config.yaml
color_jitter: 0.2
parallel_block: false
inner_norm: false
num_experts: 32
widths: [48, 96, 192]
eps: 1e-08
one_sided: false
batch_size: 512
lr_schedule: "step"
Rows from block 9 of a small image classifier, named by matrix and row number. Rows with one number within an expert belong to one neuron, the router's apart. Each number is 200 + 30 x the weight over its row's rms, rounded and kept within 0 to 999. All counts start at 0.
After each expert's rows are labels from the 100 images, of 14848, where the router gives the expert most weight on average: "top examples" is what is common among them. Only what is clearly more common there than usual is listed. The data: capsule endoscopy frames (Kvasir-Capsule).
# router: router (model.blocks.9.mlp.router.weight, 32x192, trained with AdamW), inputs 0-191
# up: expert up (model.blocks.9.mlp.up, 32x96x192), inputs 0-191
# down: expert down (model.blocks.9.mlp.down, 32x192x96, transposed), outputs 0-191

# expert 10
router.10,208,153,217,269,184,218,155,204,180,213,173,175,220,232,184,223,229,221,215,161,207,248,216,191,159,196,230,215,179,209,213,143,181,173,230,186,180,150,232,198,236,181,181,159,221,236,232,231,201,144,182,158,180,176,227,191,216,230,207,107,198,151,271,203,154,189,184,182,197,202,178,177,169,232,243,193,215,216,168,166,168,133,156,216,171,233,173,179,197,260,191,267,225,174,184,217,221,244,179,195,184,230,156,230,225,175,190,188,195,237,176,176,219,170,151,146,197,159,206,254,238,227,176,225,167,167,191,191,211,195,177,207,199,186,230,204,192,226,179,217,215,187,241,213,219,244,225,238,182,194,163,185,247,269,150,241,189,217,182,184,240,201,253,211,221,252,240,259,176,217,213,213,183,155,174,195,214,197,224,176,192,219,215,202,201,208,156,204,169,198,204,257
up.2,186,180,247,232,205,238,130,217,165,238,175,155,213,189,215,178,234,222,182,141,206,192,223,172,190,182,167,196,184,212,258,170,203,220,212,196,218,234,189,148,176,247,256,188,208,195,179,201,199,180,199,192,205,190,145,212,251,228,165,178,209,173,204,194,235,179,180,179,160,199,162,220,212,197,198,179,188,179,226,179,198,190,149,203,229,206,155,229,146,176,259,220,188,240,182,227,177,139,216,153,231,189,183,218,278,139,160,217,176,190,205,240,216,160,225,274,198,161,176,178,232,187,219,157,154,162,137,176,177,220,205,197,173,251,241,266,208,225,272,224,197,204,233,213,226,228,139,220,146,197,222,215,171,243,216,200,181,195,181,219,183,227,216,195,187,169,208,231,178,227,153,239,211,167,210,197,177,156,191,230,227,167,155,237,242,221,211,192,187,205,207,198
down.2,176,222,175,209,159,234,230,176,175,237,192,264,201,190,182,232,155,166,219,212,172,188,200,221,190,175,175,236,185,217,177,234,231,208,219,208,211,182,199,243,221,196,189,197,188,185,262,149,208,280,236,187,193,232,219,217,186,128,201,208,143,197,199,166,224,150,184,240,157,186,205,153,211,203,149,186,191,160,182,227,208,161,230,214,199,183,216,284,159,234,166,225,189,202,168,239,216,233,213,165,197,225,204,157,195,216,213,213,198,209,196,255,227,258,256,234,213,172,195,248,251,201,195,164,169,253,235,188,206,215,160,191,198,192,164,245,163,150,241,215,192,221,181,267,149,207,200,187,195,243,216,223,200,217,217,139,204,192,219,197,130,182,239,198,182,184,179,202,144,234,187,186,180,209,230,175,222,216,219,247,204,176,211,194,156,242,161,185,174,156,222,147
top examples: finding: ileocecal valve

# expert 25
router.25,203,218,147,169,230,186,217,230,170,194,155,222,173,199,240,159,196,211,218,171,171,173,178,199,172,201,172,213,255,186,194,243,162,205,259,174,219,193,257,226,146,249,159,198,192,194,270,218,205,253,179,188,209,216,199,246,165,198,188,235,217,197,198,216,218,188,159,229,254,211,239,245,159,188,192,151,187,202,176,220,185,233,219,232,211,186,188,185,267,210,145,201,246,195,178,196,187,211,248,163,175,168,197,201,179,164,135,177,195,226,230,192,145,245,169,173,184,258,226,186,140,174,170,193,168,189,180,224,223,219,217,230,225,165,164,198,198,180,178,265,166,227,236,139,138,206,177,194,153,218,200,212,186,198,250,229,205,226,219,191,225,205,242,196,178,252,169,198,173,176,209,205,280,210,206,183,232,243,196,267,173,192,238,198,197,200,209,183,200,195,151,200
up.3,179,205,212,170,175,194,288,184,190,169,203,192,210,189,222,209,261,208,227,187,206,237,192,224,184,221,178,196,213,201,264,178,245,225,233,213,159,287,197,213,199,223,166,238,185,204,224,242,192,156,193,198,167,203,211,201,242,233,190,244,197,155,236,166,203,166,190,173,114,232,174,180,161,176,168,163,199,180,153,199,174,187,192,156,220,170,166,234,243,188,207,229,177,201,145,201,231,184,197,211,215,218,172,256,226,211,215,207,229,210,159,151,203,191,198,236,193,196,210,203,169,217,226,210,158,174,162,181,211,210,172,231,196,231,202,216,208,184,235,208,178,167,188,213,229,164,203,228,194,220,238,253,207,210,256,248,194,169,193,196,196,231,268,212,174,166,202,193,199,195,174,266,224,229,154,189,247,195,210,221,152,209,231,252,193,229,136,235,201,146,148,286
down.3,182,258,244,179,214,145,182,239,223,234,198,217,191,218,227,222,213,264,187,222,221,207,200,185,184,206,221,207,135,193,174,230,231,251,239,204,184,165,160,179,177,198,244,237,145,190,188,214,178,190,251,224,183,186,174,184,143,185,203,140,189,160,170,183,182,262,140,230,182,240,173,198,201,223,204,193,167,225,208,226,190,160,190,179,195,230,247,213,192,150,233,228,192,194,197,179,218,237,225,247,221,230,193,195,160,143,208,187,206,161,176,207,200,167,277,232,175,233,206,161,152,238,191,214,248,175,251,155,213,231,230,210,250,168,242,193,196,196,220,191,186,233,258,176,184,202,217,194,176,177,193,202,187,222,204,198,232,180,163,140,219,179,176,202,256,161,133,180,209,212,235,180,188,121,200,176,231,214,158,220,235,218,190,229,209,170,200,194,234,237,156,226
top examples: finding: ulcer

# expert 16
router.16,159,222,206,193,200,166,206,202,201,206,235,207,186,185,238,190,195,175,200,195,170,183,229,207,226,182,152,133,174,180,219,167,226,177,164,137,196,197,190,211,211,190,263,187,188,166,177,195,182,152,220,265,209,169,232,200,197,226,193,247,122,227,158,224,123,182,215,203,223,216,175,185,202,165,142,207,252,220,189,201,198,180,195,233,220,140,192,122,221,226,263,183,212,191,175,159,231,177,213,182,194,227,226,262,152,228,171,255,249,220,243,173,230,217,204,267,193,163,213,154,181,165,206,195,184,147,186,202,206,248,267,239,192,189,173,190,197,255,187,195,146,212,176,229,222,176,222,178,194,215,210,190,210,215,252,171,162,189,187,239,239,217,161,190,247,204,202,177,166,239,207,205,200,224,204,181,193,174,169,206,161,256,230,165,211,188,157,203,166,202,185,226
up.3,168,176,214,164,164,189,251,218,216,171,205,186,198,231,213,198,245,195,198,198,198,219,214,181,162,172,176,151,227,212,247,197,196,168,231,198,213,212,197,220,181,142,189,156,214,184,172,206,170,198,178,224,121,225,195,229,186,184,203,208,173,225,206,264,216,178,220,206,173,187,157,226,194,234,161,229,177,211,205,219,182,237,191,186,212,168,236,193,185,254,193,168,181,204,203,176,120,219,192,226,212,178,154,159,205,240,246,211,237,212,238,238,203,229,175,252,210,203,203,119,188,201,147,168,193,274,201,225,188,201,198,172,167,269,208,192,229,156,206,208,208,184,159,180,188,172,166,179,229,245,189,220,263,223,230,166,257,215,238,184,171,156,157,216,180,197,126,230,170,169,192,227,172,169,206,185,128,167,228,217,222,254,236,231,192,184,265,228,221,208,222,221
down.3,206,191,122,188,224,211,206,174,235,238,226,208,234,206,131,244,206,179,182,192,216,193,173,169,185,194,175,204,208,196,247,173,235,221,217,194,228,192,183,207,228,235,163,224,228,228,167,236,189,209,201,209,159,209,204,169,215,242,136,179,240,229,224,178,218,234,260,206,142,148,211,188,218,287,210,188,181,205,181,186,192,303,211,145,200,163,222,212,150,173,194,215,170,219,187,231,233,200,178,210,121,244,205,256,263,206,214,146,197,172,178,182,227,218,209,176,249,200,182,218,182,179,151,234,170,143,237,200,219,213,250,198,229,196,184,194,228,238,183,204,162,179,218,173,212,182,172,256,202,237,211,225,212,209,130,228,247,206,173,232,209,180,229,206,186,192,196,193,148,208,186,225,195,223,212,152,195,242,215,191,218,191,181,169,247,184,223,205,165,188,197,241
top examples: finding: ulcer

# expert 26
router.26,173,210,192,210,216,180,190,134,140,177,187,214,269,186,202,218,159,211,244,207,169,173,186,199,210,180,219,238,207,255,243,212,176,176,215,127,227,159,231,214,176,207,223,177,170,192,160,235,178,227,187,127,232,216,138,214,214,214,179,150,168,258,138,227,205,179,218,220,209,183,238,213,219,229,189,192,202,234,174,238,167,205,188,215,196,200,255,180,185,219,189,210,218,212,151,261,210,186,173,179,164,141,219,175,237,195,182,216,224,159,197,191,178,218,258,230,201,215,259,211,205,176,152,228,178,160,140,219,249,251,244,184,217,163,201,177,188,215,171,172,197,173,128,218,179,219,201,198,213,244,179,190,187,195,180,234,208,214,211,204,231,257,212,191,192,174,191,186,131,179,222,217,165,205,215,204,156,180,168,186,232,190,198,201,220,179,191,125,168,166,258,180
up.3,213,197,208,216,197,206,215,210,179,199,232,194,269,185,183,202,201,172,177,225,192,186,208,202,230,274,215,171,160,190,200,174,207,205,222,183,223,241,256,218,262,174,215,164,184,244,154,231,151,215,210,175,182,239,222,178,171,219,230,198,254,214,209,187,194,224,235,234,181,237,149,218,209,199,175,208,183,178,176,208,174,217,239,182,132,182,185,233,163,260,163,174,217,188,239,149,180,211,174,202,250,194,206,212,154,216,169,181,149,235,201,235,192,154,184,119,142,223,230,257,164,204,193,243,274,144,203,197,213,188,241,178,172,188,181,191,223,179,133,223,208,198,182,196,246,226,185,213,230,223,179,177,126,157,191,193,197,266,217,239,208,169,222,207,228,191,180,160,191,245,207,254,202,224,242,236,183,201,222,187,188,217,186,227,220,208,157,189,248,156,186,192
down.3,142,211,220,213,211,173,174,211,185,165,208,197,210,192,207,208,173,221,203,172,215,249,232,220,174,206,196,179,226,220,231,162,229,195,180,248,233,163,202,119,200,239,236,226,199,198,230,213,173,182,195,196,218,186,209,270,204,191,175,169,216,261,166,166,168,177,250,154,254,226,258,176,198,189,202,220,249,182,187,181,154,147,176,213,179,201,201,168,213,195,193,197,211,262,175,230,193,198,191,174,234,226,219,172,161,167,152,252,170,152,177,188,202,191,157,176,164,226,159,187,180,210,210,238,253,167,192,171,196,148,186,235,228,229,246,183,210,205,192,246,162,181,232,220,247,151,183,145,235,163,216,201,226,174,202,178,251,229,161,192,202,236,258,200,215,179,175,174,148,202,218,265,231,153,238,189,211,184,183,196,145,179,190,187,245,217,157,214,251,235,167,179
top examples: finding: reduced mucosal view

# expert 6
router.6,177,235,134,187,188,224,215,173,234,176,194,257,165,190,203,215,244,172,139,158,141,206,184,198,242,228,141,225,231,218,250,189,165,190,164,223,170,199,187,144,173,218,146,174,165,189,161,135,217,174,132,190,219,226,204,139,213,233,180,191,194,170,226,194,265,154,180,198,159,195,170,163,257,200,206,176,214,192,179,228,191,221,190,239,204,267,174,233,158,229,191,175,149,192,184,211,210,231,228,206,196,145,249,179,178,233,202,215,189,224,190,244,218,193,174,212,239,221,219,165,203,216,207,179,205,230,222,181,211,160,170,164,243,200,219,203,216,212,215,181,228,212,193,241,269,167,188,217,205,209,169,219,174,205,160,139,251,221,162,185,204,196,233,190,139,214,214,157,226,222,189,172,187,208,191,201,173,204,208,214,207,147,186,228,187,266,247,222,157,194,212,184
up.2,166,198,294,189,168,208,222,218,270,181,183,149,181,182,220,215,227,178,277,244,210,214,195,153,200,191,220,191,192,227,131,267,206,165,184,139,200,222,194,235,215,208,253,191,251,166,219,212,228,233,214,196,203,220,198,176,198,243,205,214,202,208,175,242,232,186,192,190,224,199,204,170,189,223,187,212,109,117,201,262,179,233,229,196,160,184,228,189,276,193,175,232,223,228,154,205,208,161,183,181,211,194,244,183,171,205,249,192,172,190,182,243,185,193,211,201,199,213,148,211,202,218,175,247,260,209,154,178,203,210,220,138,169,192,226,202,203,161,164,221,195,163,208,202,184,176,244,220,185,209,207,148,184,185,175,155,177,244,169,223,221,192,218,190,153,191,179,222,228,185,178,163,235,212,204,231,171,190,247,210,199,159,241,252,205,166,204,216,205,199,206,221
down.2,193,210,187,257,179,210,204,179,286,192,253,214,209,174,173,208,204,174,224,171,186,249,177,268,125,241,204,163,178,192,222,183,176,227,263,193,214,220,161,207,213,201,185,248,182,180,177,186,182,210,196,183,208,190,218,232,177,201,136,140,169,182,189,184,240,230,180,230,236,232,234,219,200,251,218,211,202,209,225,202,237,202,220,246,193,207,205,203,186,181,250,240,183,199,283,200,138,233,224,177,184,147,184,205,185,211,199,212,194,187,210,167,233,190,159,266,236,210,161,219,169,170,227,233,268,175,201,139,197,191,201,210,188,266,274,233,205,215,205,133,172,248,208,202,169,153,203,214,229,194,178,173,188,194,243,257,156,188,192,202,216,225,176,178,192,180,207,206,172,169,197,182,182,152,205,228,213,193,218,152,251,194,235,199,182,223,196,175,175,204,198,243
top examples: finding: foreign body

# expert 15
router.15,228,203,199,237,232,215,173,179,171,189,233,221,216,175,151,195,184,157,171,189,208,224,140,173,206,276,228,227,211,187,190,194,231,205,182,257,139,221,159,188,178,205,184,224,196,200,190,197,179,220,204,211,236,219,222,166,192,183,136,194,220,198,191,119,203,183,135,222,149,201,186,187,128,181,245,254,226,164,183,201,146,220,249,227,191,203,216,219,169,159,197,215,199,264,202,168,192,189,226,190,226,249,178,183,204,185,188,196,180,223,156,204,148,195,181,234,195,187,157,177,239,241,235,220,226,248,172,187,179,214,198,194,187,175,201,219,163,182,181,205,195,151,195,215,236,183,191,195,241,192,198,256,241,208,187,261,170,245,172,182,165,216,148,240,139,148,212,204,161,202,160,176,182,251,201,235,185,215,162,235,198,235,236,155,206,209,207,171,220,204,248,272
up.5,178,173,197,212,178,243,208,130,262,143,249,183,225,186,171,210,213,215,161,247,145,196,215,175,169,198,188,213,200,218,207,212,216,191,203,184,243,161,155,187,180,218,286,172,260,181,244,192,198,196,221,219,201,185,181,187,198,263,217,194,162,225,210,170,206,186,241,155,155,251,211,209,167,167,213,225,209,215,184,161,220,205,212,215,220,197,174,237,197,129,249,164,200,195,226,218,142,156,256,198,199,235,193,204,179,282,210,204,192,187,175,225,199,163,149,278,256,163,220,197,212,192,226,107,216,215,210,194,232,194,170,222,190,146,234,223,208,205,189,149,160,160,276,186,186,206,208,209,164,192,218,169,232,222,184,210,184,220,207,158,210,206,210,202,258,163,208,217,208,244,209,188,206,175,195,208,228,198,181,189,183,186,156,174,174,167,183,194,191,177,213,181
down.5,177,202,201,205,211,221,194,212,242,151,216,155,218,193,223,187,192,199,251,198,197,205,198,202,229,137,159,228,203,161,198,198,236,179,160,211,193,239,229,244,185,227,142,198,215,208,186,203,279,226,225,196,158,243,243,186,161,190,221,215,161,197,205,194,233,281,164,198,182,211,172,180,211,207,258,208,221,193,198,161,239,188,180,185,161,227,206,169,252,221,197,186,229,199,192,211,178,171,170,222,225,143,217,222,171,214,215,119,231,200,182,241,195,180,189,200,192,209,185,195,174,222,178,224,204,182,174,187,148,231,248,193,166,214,205,194,132,212,212,156,242,195,144,191,241,144,195,182,154,239,153,217,234,262,199,167,281,203,221,263,183,237,197,186,204,193,210,243,157,179,180,196,221,167,179,222,187,213,236,268,250,232,250,214,218,173,199,203,232,194,146,203
top examples: finding: ileocecal valve

# expert 18
router.18,150,189,238,148,156,158,227,206,250,233,246,200,165,135,220,168,194,185,153,255,193,173,214,184,205,228,210,128,210,227,207,240,172,206,180,193,215,216,170,163,259,147,183,243,151,234,234,145,216,199,269,203,151,221,175,147,201,168,196,230,202,225,229,220,187,232,216,196,166,203,199,184,178,219,241,203,219,236,241,194,201,177,218,152,216,212,215,194,197,151,237,124,169,175,160,150,183,196,225,230,195,221,212,203,224,178,175,225,218,179,152,193,191,168,199,212,203,216,211,216,170,239,230,207,194,189,195,207,162,196,181,224,188,231,182,190,185,186,222,179,289,221,186,170,205,193,243,182,232,189,197,218,156,199,237,225,179,198,229,255,195,245,175,224,177,174,143,228,213,212,206,157,179,241,255,221,216,209,172,149,221,147,209,167,224,220,185,165,233,200,241,226
up.0,204,144,226,214,175,194,214,193,183,202,190,246,207,211,295,167,229,212,213,208,237,156,187,188,190,184,206,216,210,185,206,251,257,214,221,183,236,268,213,190,155,228,205,196,211,183,223,180,117,195,216,146,177,235,191,226,143,168,191,230,186,173,170,203,211,184,224,211,189,171,232,258,215,236,226,181,232,203,246,166,148,232,208,136,217,208,236,190,203,202,182,202,251,244,237,178,223,194,168,151,195,252,181,228,203,135,240,200,187,234,193,193,172,152,204,188,195,209,153,218,254,228,217,163,240,225,178,186,222,164,189,213,195,276,196,195,197,180,227,279,153,220,152,182,148,194,161,245,165,189,212,246,188,268,195,206,150,136,199,216,188,202,203,199,174,216,209,223,209,189,211,230,169,175,227,178,209,174,192,179,203,178,189,222,181,207,157,178,203,222,201,200
down.0,211,178,146,257,171,218,232,231,240,223,218,211,229,163,149,239,190,193,145,142,137,221,218,170,251,162,155,215,208,183,246,198,166,120,189,193,146,183,152,212,195,191,186,216,199,170,166,228,230,189,195,232,169,176,213,236,198,219,188,216,184,239,217,204,181,250,163,181,157,176,173,202,213,193,170,267,148,170,210,176,204,162,214,240,166,221,191,220,259,213,227,234,179,251,224,254,194,213,238,233,188,198,219,222,213,225,210,204,166,215,223,157,217,213,236,209,223,188,224,166,211,194,227,211,232,167,177,235,242,191,203,180,208,228,207,195,202,202,180,150,234,231,228,266,236,180,188,164,180,254,222,253,180,181,203,221,182,217,194,194,184,263,209,159,166,193,221,187,216,211,241,212,236,155,193,165,208,150,204,263,185,163,135,192,181,228,226,190,182,164,221,193
top examples: finding: pylorus

# expert 13
router.13,157,174,177,224,209,203,219,192,234,179,213,209,204,182,179,185,201,207,183,210,189,146,232,169,152,237,215,220,240,189,218,199,204,199,185,236,227,134,214,177,258,231,191,217,185,207,257,225,224,206,179,214,230,172,193,171,184,225,126,211,217,187,281,208,238,188,279,192,231,187,237,156,175,177,246,232,211,230,185,180,213,212,191,201,214,226,153,213,211,150,223,144,188,225,234,180,197,236,165,219,186,223,218,214,190,157,214,233,196,186,173,197,184,151,232,250,221,203,200,185,219,193,183,205,201,200,212,181,213,171,241,208,264,241,217,176,159,191,206,218,153,118,190,199,177,208,237,235,167,209,220,142,134,238,164,190,204,166,172,224,211,214,188,221,153,186,202,208,189,197,166,240,176,143,173,130,260,215,164,240,155,185,224,180,206,272,200,209,140,218,204,215
up.0,215,156,202,168,265,181,194,196,211,210,199,211,239,182,212,176,174,215,194,205,186,209,201,187,215,213,159,200,251,154,168,178,201,196,241,145,223,131,217,190,242,245,199,215,222,216,166,227,251,196,98,222,200,163,166,229,192,248,165,224,186,231,250,182,240,160,227,169,184,241,210,187,208,180,185,196,186,213,154,229,234,177,204,189,179,253,131,244,190,215,194,217,171,236,240,168,213,157,206,201,229,174,237,231,178,221,214,226,199,261,192,189,212,212,189,202,200,164,182,175,241,141,221,208,173,264,171,120,223,177,173,185,209,179,206,210,231,234,164,193,223,250,191,194,221,232,206,221,187,216,212,204,205,211,183,192,152,190,160,171,179,190,267,209,203,202,253,199,227,208,174,248,162,232,265,163,226,210,212,247,120,196,183,199,185,206,188,235,183,172,221,191
down.0,208,210,147,189,214,214,154,259,219,166,234,178,219,184,224,252,224,206,167,155,170,188,210,205,225,218,189,234,196,231,159,181,249,204,192,213,169,223,204,177,168,173,192,193,164,159,180,216,193,221,222,177,179,174,210,175,216,131,181,157,214,192,234,201,145,219,193,231,219,226,211,187,190,259,155,197,198,171,174,246,217,176,170,201,216,157,188,164,191,217,192,184,202,206,231,218,200,187,207,118,249,220,157,166,221,185,193,188,210,241,183,202,190,189,216,179,249,193,162,214,225,214,176,210,127,152,172,238,210,183,152,228,141,234,179,241,165,230,239,212,258,219,205,239,229,159,170,192,218,165,131,193,221,190,204,193,155,233,200,275,225,175,191,265,157,212,273,240,268,184,220,221,223,173,188,159,207,170,211,154,209,208,151,206,216,184,201,218,227,180,224,195
top examples: finding: ileocecal valve