A small image classifier, trained from scratch.
Model: 4.15M parameters, arch coatnet, moe expert_choice, patch size [2, 2].
Training: soap at rate 0.0016, 6400 steps.
Data: trained on capsule endoscopy frames (Kvasir-Capsule), 42238 training examples, 77.6 epochs.
Rows from block 9 of a small image classifier, named by matrix and row number. Rows with one number within an expert belong to one neuron, the router's apart. Each number is 50 + 12 x the weight over its row's rms, rounded and kept within 0 to 99. All counts start at 0.
Before each expert's rows are labels from the 100 images, of 14848, where the router gives the expert most weight on average: "strongest on" is what is common among them. Only what is clearly more common there than usual is listed. The data: capsule endoscopy frames (Kvasir-Capsule).
# router: router (model.blocks.9.mlp.router.weight, 32x192, trained with AdamW), inputs 0-191
# up: expert up (model.blocks.9.mlp.up, 32x96x192), inputs 0-191
# down: expert down (model.blocks.9.mlp.down, 32x192x96, transposed), outputs 0-191

# expert 16
strongest on: finding: ulcer
router.16:33 59 52 47 50 36 52 51 51 52 64 53 44 44 65 46 48 40 50 48 38 43 62 53 60 43 31 23 39 42 58 37 61 41 36 25 48 49 46 54 54 46 75 45 45 36 41 48 43 31 58 76 54 38 63 50 49 60 47 69 19 61 33 60 19 43 56 51 59 56 40 44 51 36 27 53 71 58 46 50 49 42 48 63 58 26 47 19 59 60 75 43 55 46 40 34 62 41 55 43 47 61 61 75 31 61 38 72 69 58 67 39 62 57 52 77 47 35 55 32 42 36 52 48 44 29 44 51 52 69 77 66 47 46 39 46 49 72 45 48 29 55 40 61 59 40 59 41 47 56 54 46 54 56 71 39 35 46 45 66 66 57 34 46 69 51 51 41 36 66 53 52 50 60 51 43 47 40 38 52 34 72 62 36 54 45 33 51 36 51 44 60
up.4:72 28 56 47 26 36 65 56 69 33 46 46 47 62 55 53 55 52 29 60 39 41 64 46 50 53 57 63 46 74 60 51 46 43 37 35 58 39 64 51 43 17 60 42 45 59 60 68 54 67 58 53 52 64 42 69 45 59 51 38 32 51 61 61 59 44 49 39 39 68 31 68 49 30 55 64 54 41 71 43 47 48 47 54 33 43 55 65 46 31 40 47 56 35 68 46 50 69 36 38 26 73 38 26 44 55 36 40 54 40 40 46 62 54 54 66 27 48 35 66 57 57 45 56 53 49 43 46 26 56 33 38 48 35 60 43 50 55 38 59 32 37 41 41 46 62 56 51 29 56 33 34 59 72 57 45 57 42 84 51 67 55 35 26 63 57 46 47 42 39 53 46 41 41 50 62 72 48 35 54 51 51 42 43 70 38 49 45 35 41 60 40
down.4:52 67 37 46 35 54 78 68 61 53 59 36 52 49 45 48 56 68 34 29 40 32 35 43 48 72 66 65 37 55 39 42 52 53 47 61 70 50 38 53 72 29 51 50 34 37 44 66 49 60 26 50 64 69 62 55 73 49 50 57 74 69 50 55 59 52 56 51 43 51 55 49 56 69 70 68 55 36 46 48 38 57 43 56 59 47 56 61 53 41 57 43 44 46 52 58 63 34 57 59 53 49 32 34 64 55 81 44 60 49 46 42 50 44 51 28 59 43 38 65 50 57 33 53 65 52 32 44 93 69 37 56 44 55 41 58 47 42 40 65 57 51 51 48 38 41 31 59 42 57 55 27 47 76 29 56 62 57 41 45 46 61 45 44 39 59 53 36 50 56 57 53 57 53 76 62 63 44 66 47 29 32 53 54 32 48 58 59 36 71 41 64

# expert 1
strongest on: finding: reduced mucosal view
router.1:34 65 35 70 40 53 62 52 47 36 37 32 35 57 36 56 67 36 58 63 43 41 54 64 40 48 49 56 35 22 58 60 55 58 41 20 45 52 59 61 56 50 59 23 75 61 37 65 47 72 39 50 54 39 50 46 68 65 42 65 50 43 59 56 44 41 70 45 60 36 33 40 43 45 43 28 42 44 67 40 77 46 35 47 61 41 27 45 65 37 70 51 66 40 58 49 66 50 34 49 35 43 48 67 41 42 43 31 60 34 62 47 35 32 57 65 45 70 48 65 62 60 47 63 56 56 43 58 74 56 46 48 56 51 65 52 53 47 50 57 48 40 40 41 33 42 67 70 37 38 29 36 45 64 28 47 49 53 65 48 50 57 42 65 57 67 61 59 54 47 51 40 32 32 48 57 72 57 56 65 39 47 45 65 32 44 54 44 50 49 25 52
up.8:53 67 57 36 67 59 54 49 50 57 47 33 35 33 47 59 43 51 47 38 55 49 32 59 49 31 47 41 47 47 54 53 59 45 60 43 49 36 56 56 63 68 33 54 29 57 56 75 49 63 50 59 60 46 51 40 44 54 35 37 59 26 43 44 45 56 30 59 53 36 63 51 46 69 29 47 43 14 29 50 26 41 42 51 44 40 39 66 28 40 43 35 65 53 64 50 77 23 43 32 49 38 60 52 66 59 47 31 46 71 57 44 41 64 41 39 35 63 57 58 22 38 39 32 64 44 53 62 50 52 52 46 46 47 58 54 50 56 46 49 42 29 64 46 47 36 55 60 65 65 48 69 65 56 21 64 36 63 74 51 52 42 65 42 57 42 58 61 57 15 58 51 48 51 48 52 63 57 51 75 35 51 51 42 33 55 39 64 57 52 67 61
down.8:37 53 62 25 47 49 30 45 41 39 69 51 60 48 54 73 46 58 43 39 47 35 63 31 70 66 54 36 56 59 56 55 71 39 56 52 37 39 61 32 40 35 54 65 35 55 44 58 71 42 45 51 60 48 44 51 42 45 61 48 36 41 29 49 61 74 57 48 37 52 72 25 60 76 43 45 42 47 43 69 45 35 46 56 67 63 62 53 46 54 57 38 43 59 37 57 58 57 61 28 38 62 41 59 34 62 38 40 44 46 43 52 56 46 47 64 50 57 90 60 53 48 40 34 37 35 40 51 49 75 59 68 56 36 47 63 47 52 65 65 26 75 37 23 44 55 59 48 42 37 62 44 41 35 69 49 56 32 58 61 40 51 44 48 34 46 25 51 63 33 54 64 30 45 44 46 57 73 58 49 41 42 62 55 44 45 55 46 58 58 36 56

# expert 14
strongest on: finding: blood fresh
router.14:60 62 21 41 57 40 31 53 73 46 39 57 58 36 49 44 67 63 52 59 51 42 66 57 57 27 62 55 38 55 55 43 44 44 64 54 70 49 45 57 47 39 41 49 31 72 31 53 63 70 62 56 59 40 49 56 29 60 55 45 43 32 53 46 59 36 46 42 62 73 50 33 39 50 43 51 53 45 44 48 35 41 52 60 57 63 55 58 48 55 84 53 43 47 37 43 60 55 59 43 66 33 48 07 58 46 50 54 54 74 41 35 63 69 73 69 55 49 35 59 57 50 54 51 45 67 57 23 61 52 71 40 35 38 53 58 32 61 55 49 38 58 41 71 48 43 68 54 52 64 34 58 63 28 28 58 69 34 51 50 49 40 32 52 49 55 48 32 35 53 56 67 56 43 60 48 39 28 30 47 48 68 50 49 55 34 57 63 36 51 40 54
up.0:70 54 55 74 45 50 48 37 49 37 47 48 55 62 50 47 65 47 34 62 45 33 39 43 31 32 44 35 31 60 51 39 51 50 49 34 54 48 38 60 52 48 52 46 41 60 50 13 48 41 42 63 59 59 46 45 49 46 42 67 35 51 55 65 56 45 52 49 55 71 58 50 57 61 32 59 66 67 46 57 37 75 59 55 73 27 46 34 50 17 41 50 62 49 26 49 29 37 46 55 41 45 42 35 77 69 67 51 43 40 41 45 49 59 50 42 47 47 24 44 52 62 58 34 67 48 35 52 37 53 65 43 71 38 30 52 53 50 34 29 48 67 51 61 75 55 46 48 70 48 42 27 35 57 52 50 57 62 42 58 36 52 68 48 45 43 31 63 50 60 48 66 46 72 40 61 35 45 28 50 67 32 52 42 57 37 64 42 67 59 39 68
down.0:51 62 76 53 56 49 40 60 41 44 50 31 50 63 42 59 40 59 65 51 32 41 60 47 48 61 69 43 71 69 31 17 53 59 25 64 51 45 27 59 56 29 57 52 53 45 40 56 64 45 49 45 51 77 54 47 51 26 62 40 62 43 57 57 51 47 56 53 71 54 49 61 43 45 65 40 46 49 44 76 61 48 41 49 32 32 42 53 42 46 32 50 55 52 33 59 50 49 43 37 44 48 51 57 67 40 59 70 60 33 41 47 58 27 62 32 48 67 53 47 64 58 50 53 60 25 57 50 71 55 57 37 45 39 58 59 59 60 56 62 53 51 17 56 48 65 48 54 41 49 54 28 43 42 67 41 60 39 45 73 70 44 55 35 59 58 64 39 52 43 58 43 57 70 45 69 28 65 44 53 80 65 36 61 62 43 25 38 51 55 56 30

# expert 29
strongest on: finding: reduced mucosal view
router.29:58 61 46 66 60 56 61 46 47 43 54 64 52 49 53 67 37 47 56 34 38 69 31 56 42 43 46 40 33 63 49 73 65 49 54 41 51 50 47 36 31 57 74 72 64 53 42 61 42 59 49 51 58 45 55 36 63 54 49 48 64 61 35 64 52 54 54 48 63 33 58 60 74 73 22 48 30 55 54 29 41 57 29 70 60 39 35 55 39 69 43 57 48 53 54 57 54 51 45 40 53 51 52 52 50 61 66 38 57 42 58 72 36 43 49 29 55 52 51 32 64 44 68 30 62 45 30 43 47 59 32 52 56 29 59 48 43 29 42 51 46 44 48 53 67 51 33 40 47 24 31 46 45 64 42 49 54 62 41 30 54 26 63 35 27 57 79 44 52 43 34 44 62 32 71 66 54 54 55 40 62 43 20 57 43 67 58 54 46 29 57 55
up.5:52 46 36 57 54 46 53 49 65 56 51 45 75 54 46 50 49 47 48 40 47 61 34 69 57 81 61 58 55 41 69 48 38 51 39 35 59 15 58 37 46 57 58 40 40 53 49 57 59 65 45 36 41 55 50 53 56 56 63 60 42 46 48 56 12 43 65 37 49 56 32 40 42 47 51 57 52 55 52 42 59 35 35 59 61 46 53 53 34 69 40 57 45 59 57 48 58 55 34 34 73 47 43 51 46 61 61 73 60 76 27 73 62 51 46 59 40 62 45 70 42 40 67 53 54 37 34 51 28 35 72 68 55 35 76 60 63 44 33 58 50 78 40 48 52 62 58 58 54 46 31 50 56 67 39 59 61 60 33 56 39 64 43 36 64 63 66 37 52 65 75 39 49 42 46 52 52 56 31 38 59 26 66 48 62 38 37 57 42 54 50 66
down.5:21 45 44 53 51 45 64 55 47 58 36 76 60 57 71 46 59 57 51 66 68 50 59 58 50 62 39 39 55 63 26 52 64 54 44 33 38 50 51 66 62 70 22 59 56 52 50 67 57 59 39 54 55 73 24 24 41 34 60 34 54 75 42 28 63 54 61 63 64 65 55 43 51 76 37 25 68 40 39 48 46 59 54 50 47 50 37 37 29 44 60 33 62 56 44 54 65 52 35 47 52 57 42 48 46 56 45 68 34 56 29 58 66 57 55 55 62 53 64 58 44 34 52 34 41 53 44 66 41 49 44 48 59 55 62 60 50 52 72 46 43 44 35 58 61 52 75 49 63 43 60 45 61 39 73 58 45 63 21 54 62 44 50 42 57 38 34 39 42 65 42 53 45 46 40 44 65 51 36 27 49 56 61 50 44 41 20 50 59 50 65 54